config.yaml
arch: "convnext_v2"
activation: "gelu"
mlp_ratio: 6
patch_size: [2, 2]
widths: [80, 160, 320]
grad_clip: 5.0
batch_size: 256
decay_fraction: 0.2
final_lr_fraction: 0
Rows from block 8 of a small multi-label image tagger, named by matrix and row number. Rows with one number belong to one neuron. Each number is 128 + 24 x the weight over its row's rms, rounded and kept within 0 to 255. All counts start at 0. Numbers have three digits each.
After each neuron's rows are labels from the 100 images, of 14848, where the neuron reaches its highest value: "top examples" is what is common among them; "patch colour" is the nearest of a few named colours to the mean colour under the peak. Only what is clearly more common there than usual is listed. The data: photos of plants, animals and fungi (iNaturalist).
# fc1: MLP up (model.blocks.8.mlp.fc1.weight, 960x160), inputs 0-159
# fc2: MLP down (model.blocks.8.mlp.fc2.weight, 160x960, transposed), outputs 0-159

fc1.475:111113132164105158124140158128101110130145133140128131154182147144131123182102129192126122127133087121134121129166085127114136147144142104141180075129133125127096128095126127112123130102134124126130126123127136130080136164121117116134128102133132112127119121100232115135085106123127130124101136133139137123143116119081129120139121127147121150114112138134134139136106120036129123194079122121120197163135167125135137124113133115125133128163043130110130129140130127108129136129128112
fc2.475:128100101159169129137139157117126089116141131107125247115113128140138127108137129137142142130094130127131109129139117097156143107128128111129121143129127132255126128167132159114124129131132142128083133124143127122126115116108150126130044127117128106110151130111106136128168135094129142131128193132103128137147129124155125111120130125128130138134129142125139130129132134128123116128125111135154136133127073131132123116129128130128136097128123127178132111126110141111112123128133114
top examples: class Aves; order Passeriformes
patch colour: white

fc1.403:118125128129114129230143130124126125138128150129141129128125118127122132124134111138133175121105128131066123126156132130163128124053126121131129127133126122127126113134134094125127125121126134123118123143092173087139122136127111122127129142000100128129145184097131128128117124125119053066127127129127145124098129126127129159128129129128149129129133131130128129116125181106131127135121127095096128109128111232129126128128119112132127128114127133131131130186128140147130123125131128
fc2.403:128123128123128144211132126137128190127126126106126122237127132127128108128126127120126105131135127127128095149128130125132117128114126128135104128129129128118130130128129086133127245111127129129169128130128124131127127112142129134129118131129126129118129118133137114129126130140115123143127140130122138129128125127168125128143130129131124129125126129106127124137125139127128129129124140013123128125125255127129133128128129129122128128127121128016128133127137126127127130130125128
top examples: phylum Tracheophyta; kingdom Plantae
patch colour: brown

fc1.80:148129153117132119128157125118125128124126121118088137131170078082130128125130093132185126124119124110131126151128130127121193130117128132127125127130120124140159123133127133127199100134141128105145125132044131088117134129104119132128123098137105132131123187091133112103130127137142097125149117122113136146127123193140125128114058128131159145098132127125132058090126167072107130129082153097126112135129085183121127190168105116119121128128142172126119166114135122125151112127126165
fc2.80:179122103124131131126128151127119140129126128124129210128127128167161133128135126113169125139114131125128128127129122096119127078242130122127132136112132156241122127120130132080126126161137103135117127125116129100122130129127122130125080130127133188128127140093099128148128130128128127130126201131124125094137132125174127142124133131064138127132143129128131132128126128129121072160122121121129127143128019125129129109135128145148131127135123118140128131138129127131130136140137145
top examples: phylum Arthropoda; class Insecta; order Lepidoptera; family: Nymphalidae
patch colour: brown

fc1.462:134124052133120128145130127121165127122125132129126125128132128136126109127136130129130130128127130127108116155138139128128136128123138122092126128129129129126127128133128129128126128129132164128128159127129129142128123107093171130128095128192000125130055130131130128125129128131130134137128133128126134099127119127131131129175128139128123128129130129126129123126130117146112120126127128128128133123168128125129130129255036134131130124142130144128128126126129130026135130129131128
fc2.462:134146131128121130173121127132125129128125129107111128132138131122129137129128133128022131129138125139128128129132121165128122140169126127053127127128149069078131128128128127128128128126125128125138128128122127128158193137139128124127157127150124102137128126131210128128122130097128173122133117121128122127109110130126129130140129112101119128127122130132141128131149124122128088129108133130127085124127184052129133123144067133127120131125128075124145124128126128255134069125128124
top examples: class Insecta; phylum Arthropoda; order Lepidoptera; family: Nymphalidae
patch colour: brown

fc1.51:090120139112129110122138136175128135125128101128122125164124072132043127125128128145132104150178122129128119123153128130133133138156128172185102160173125200128149096112115173127120140127177125158128187121133111121152112132118130175059129125128134116139128117158128132129130127219130169123153088125147132125132150122084131116117086116128132128134132128121080109146113123126047126131133131122136128122128126116122131128116154120145122120126128128148111138077128118126161117147100130
fc2.51:192125127125127130128118135127122105131126127128128187128128126145149128120132127121168128131097130126128129126128126116126128102255130126126130133117129192255119127123129131110123128145132116130107128123127129119127128128123120128127099130127130122127127138111110129128129128126128128130064206130122128123130129127135128237125131129133130128131132128130126131134127126129125089133124094125129127130129095126128131120131127141127130128129129127142128130132128128132129128132138129
top examples: order Anseriformes; family: Anatidae
patch colour: pink

fc1.399:156153153107124123141146119107130128124120141127115143129220095108131143144131083134171128123122127127130128153133131126119172125102125102125128120128122108139153128140144132129213098115145128077157130147052136119113130127107131141128125126132099125141127199093142107115129128136137074126129119113112151134127114229146124129113098129130168126123143127125136091070105162076121157128112130103110126129146103184122114181149110120126132128129145135127122146125135117123138116092119159
fc2.399:177123109123131130128123162124119140129126129124130222128128131164155129127135126108141126137112130128128128125129124091121127071243132121128132138109131157236126127120129134081121129162136104134116127127117129111118129128127121130125075132125133202127126139093035128144127128128129128130101203133123124093141132125167126125124133129121139127133139128127129134132127128129121055152122122120132127142127069125129130112135127146148132127135122121141127130140129127131130140135139140
top examples: phylum Arthropoda; class Insecta; order Lepidoptera
patch colour: brown

fc1.205:142133123128120126160140126128123133115121119119115153131209111157136127150125123131151129110118106128129134134077152124124130109057114076121128099127136088130175161131128127103156081129143131130137129150035133114062126138137092138146126129124082132132104234098127121128096124127129132138128106131129149137102129219134128144122116162145149125135131126131128127119126163127113129117138128123093117093177131151095123128136128126118131166126134169128127127139131128117138086122131143
fc2.205:243120104117130132128114151125116135129127126120130223129128129162149128129134122102142123141073131136128129128142119104121127092130131123128133129084128176249128128116131163087119130175134095137081125127109122114117129128125124130124053134125131204125123140095137128150118129128129129133128166133124122087151133126195127088125134128139141127133138128127116134129126128128118123154119126118131127146127084126128135096137124170150130127135125118138128134139129128142130131134147136
top examples: phylum Tracheophyta; kingdom Plantae
patch colour: brown

fc1.525:125134128127110126128129127113149122132187125129128126128119128128082128110128131137160129145128144129121120128130127047126129056132050125129140219139018181128127128110112127139121129138126128128125126159128130130132130126129131133129107174128129134126130107130138129132128121170124090117132128129127127129128127126138137125115158128192145128103128129125136120131125116129128128132044128097132149129126129125128000132146132134129126118130120131128127129134137124121125133126133123
fc2.525:137130150164112120123127109129140057129082128127117124134126094128007123126123133127128134130126106133128136127107100134129131135127124129127127129128218149128125127128130114126147127124135130124122131132108127130128127127134128127138127129130127128128127129129134148130127132127120126127136101129131154132128128130133126140255130128153128124125128123135147128134126114130135109128130127208128126117120133129126230130125130128121119130130128133128129127119175126128187159128159128
top examples: phylum Chordata; class Aves; order Anseriformes; family: Anatidae
patch colour: pink

fc1.572:131124137129125133126141127133161132116128118131125128112146085135128117128123133128130199127127128112129128142128125133125214129127180119124129128127129125127131149175129130133107000137120128127136162128128131131104130128134140123111113120186036128130127128112127097128131129130128123127127130142087129120123116177134129129166150129127135119132131128126128118126128126137123187127130129127126147128137126195127128132137017132128128126132128130127126129133129128120180130131128206
fc2.572:128127120129112131173129121128129140136127134091116130134126128129131130127126118155128186140133060137120120137139137137125125131149123129110127124137129090125129139134128115127128123123129090132179104111000130127129153127169130132129140123127129121206159139108136113135128128129125127129132130123131102129107123128137134132141131106108130126128131132126157127133131130125129111127129131122126129122131131032131131103127004129136121127127082129130129124127128133128129128140128143
top examples: phylum Arthropoda; class Insecta; order Lepidoptera; family: Nymphalidae
patch colour: brown

fc1.221:077132126126133126148131133120141113126136098142128201107126132129140129131132129144134127074135126152136174128130116128142125095130131129124123119115128126139125173126120135117128112077125095236122100123129129084097159129137136139150122136124129126175112148125224141135118126128057129129127127138105126147137092128126169098106128120136172133126121131208128190153140125129130130125137107130117124137126127137157087168118127080162130138130100126081110126137141124117144158148126108
fc2.221:135122091134136128122078147127129126118134109128139236128129089162146121128135128123132136128088131123130130129147132096122114123135132121137136133123126134255117124119128132095123136133137109128037129105135131119127107132109125124123002128126132128144129130120098141121127128127128115138135170127125118146126131128130126102123126124119131141133150139128132132149129129126108132142124105122131131141120022151129123118142131117145132126131124113149128125122128128120145132137135130
top examples: class Aves; order Accipitriformes; family: Accipitridae
patch colour: white

fc1.660:131126128129102143128128027087144120201087127122130129147128128133124127135150114133150126040002134128135110142151130128121140132117129114132127124126127152112129135138146145123119080126127128127127129137097138129123127121117135128150119134095117148129127127114150124123140129117128105125120129086084129112031126116136161159135133127131206128130128131127133127100128125127131142113100127128120146130133109128137098125129056119116110127129155124105151136122149129126140126138097161
fc2.660:115097123121124138129094063145137241237128131127122088150132131134138140129167152128128129100213147078174094129102135127131123127079131130146126065126130127123133131128119136081131126128112139128130131163132127129126125129128116129124128076121130128119131108129049122130129126136118135145135179090140131128108136128150127121068130130133112135111119135121129125131128132128128131127127074119130132127129130154134129119143126140134133120129069102128127128141113129137094129134116132
top examples: phylum Arthropoda; class Insecta
patch colour: brown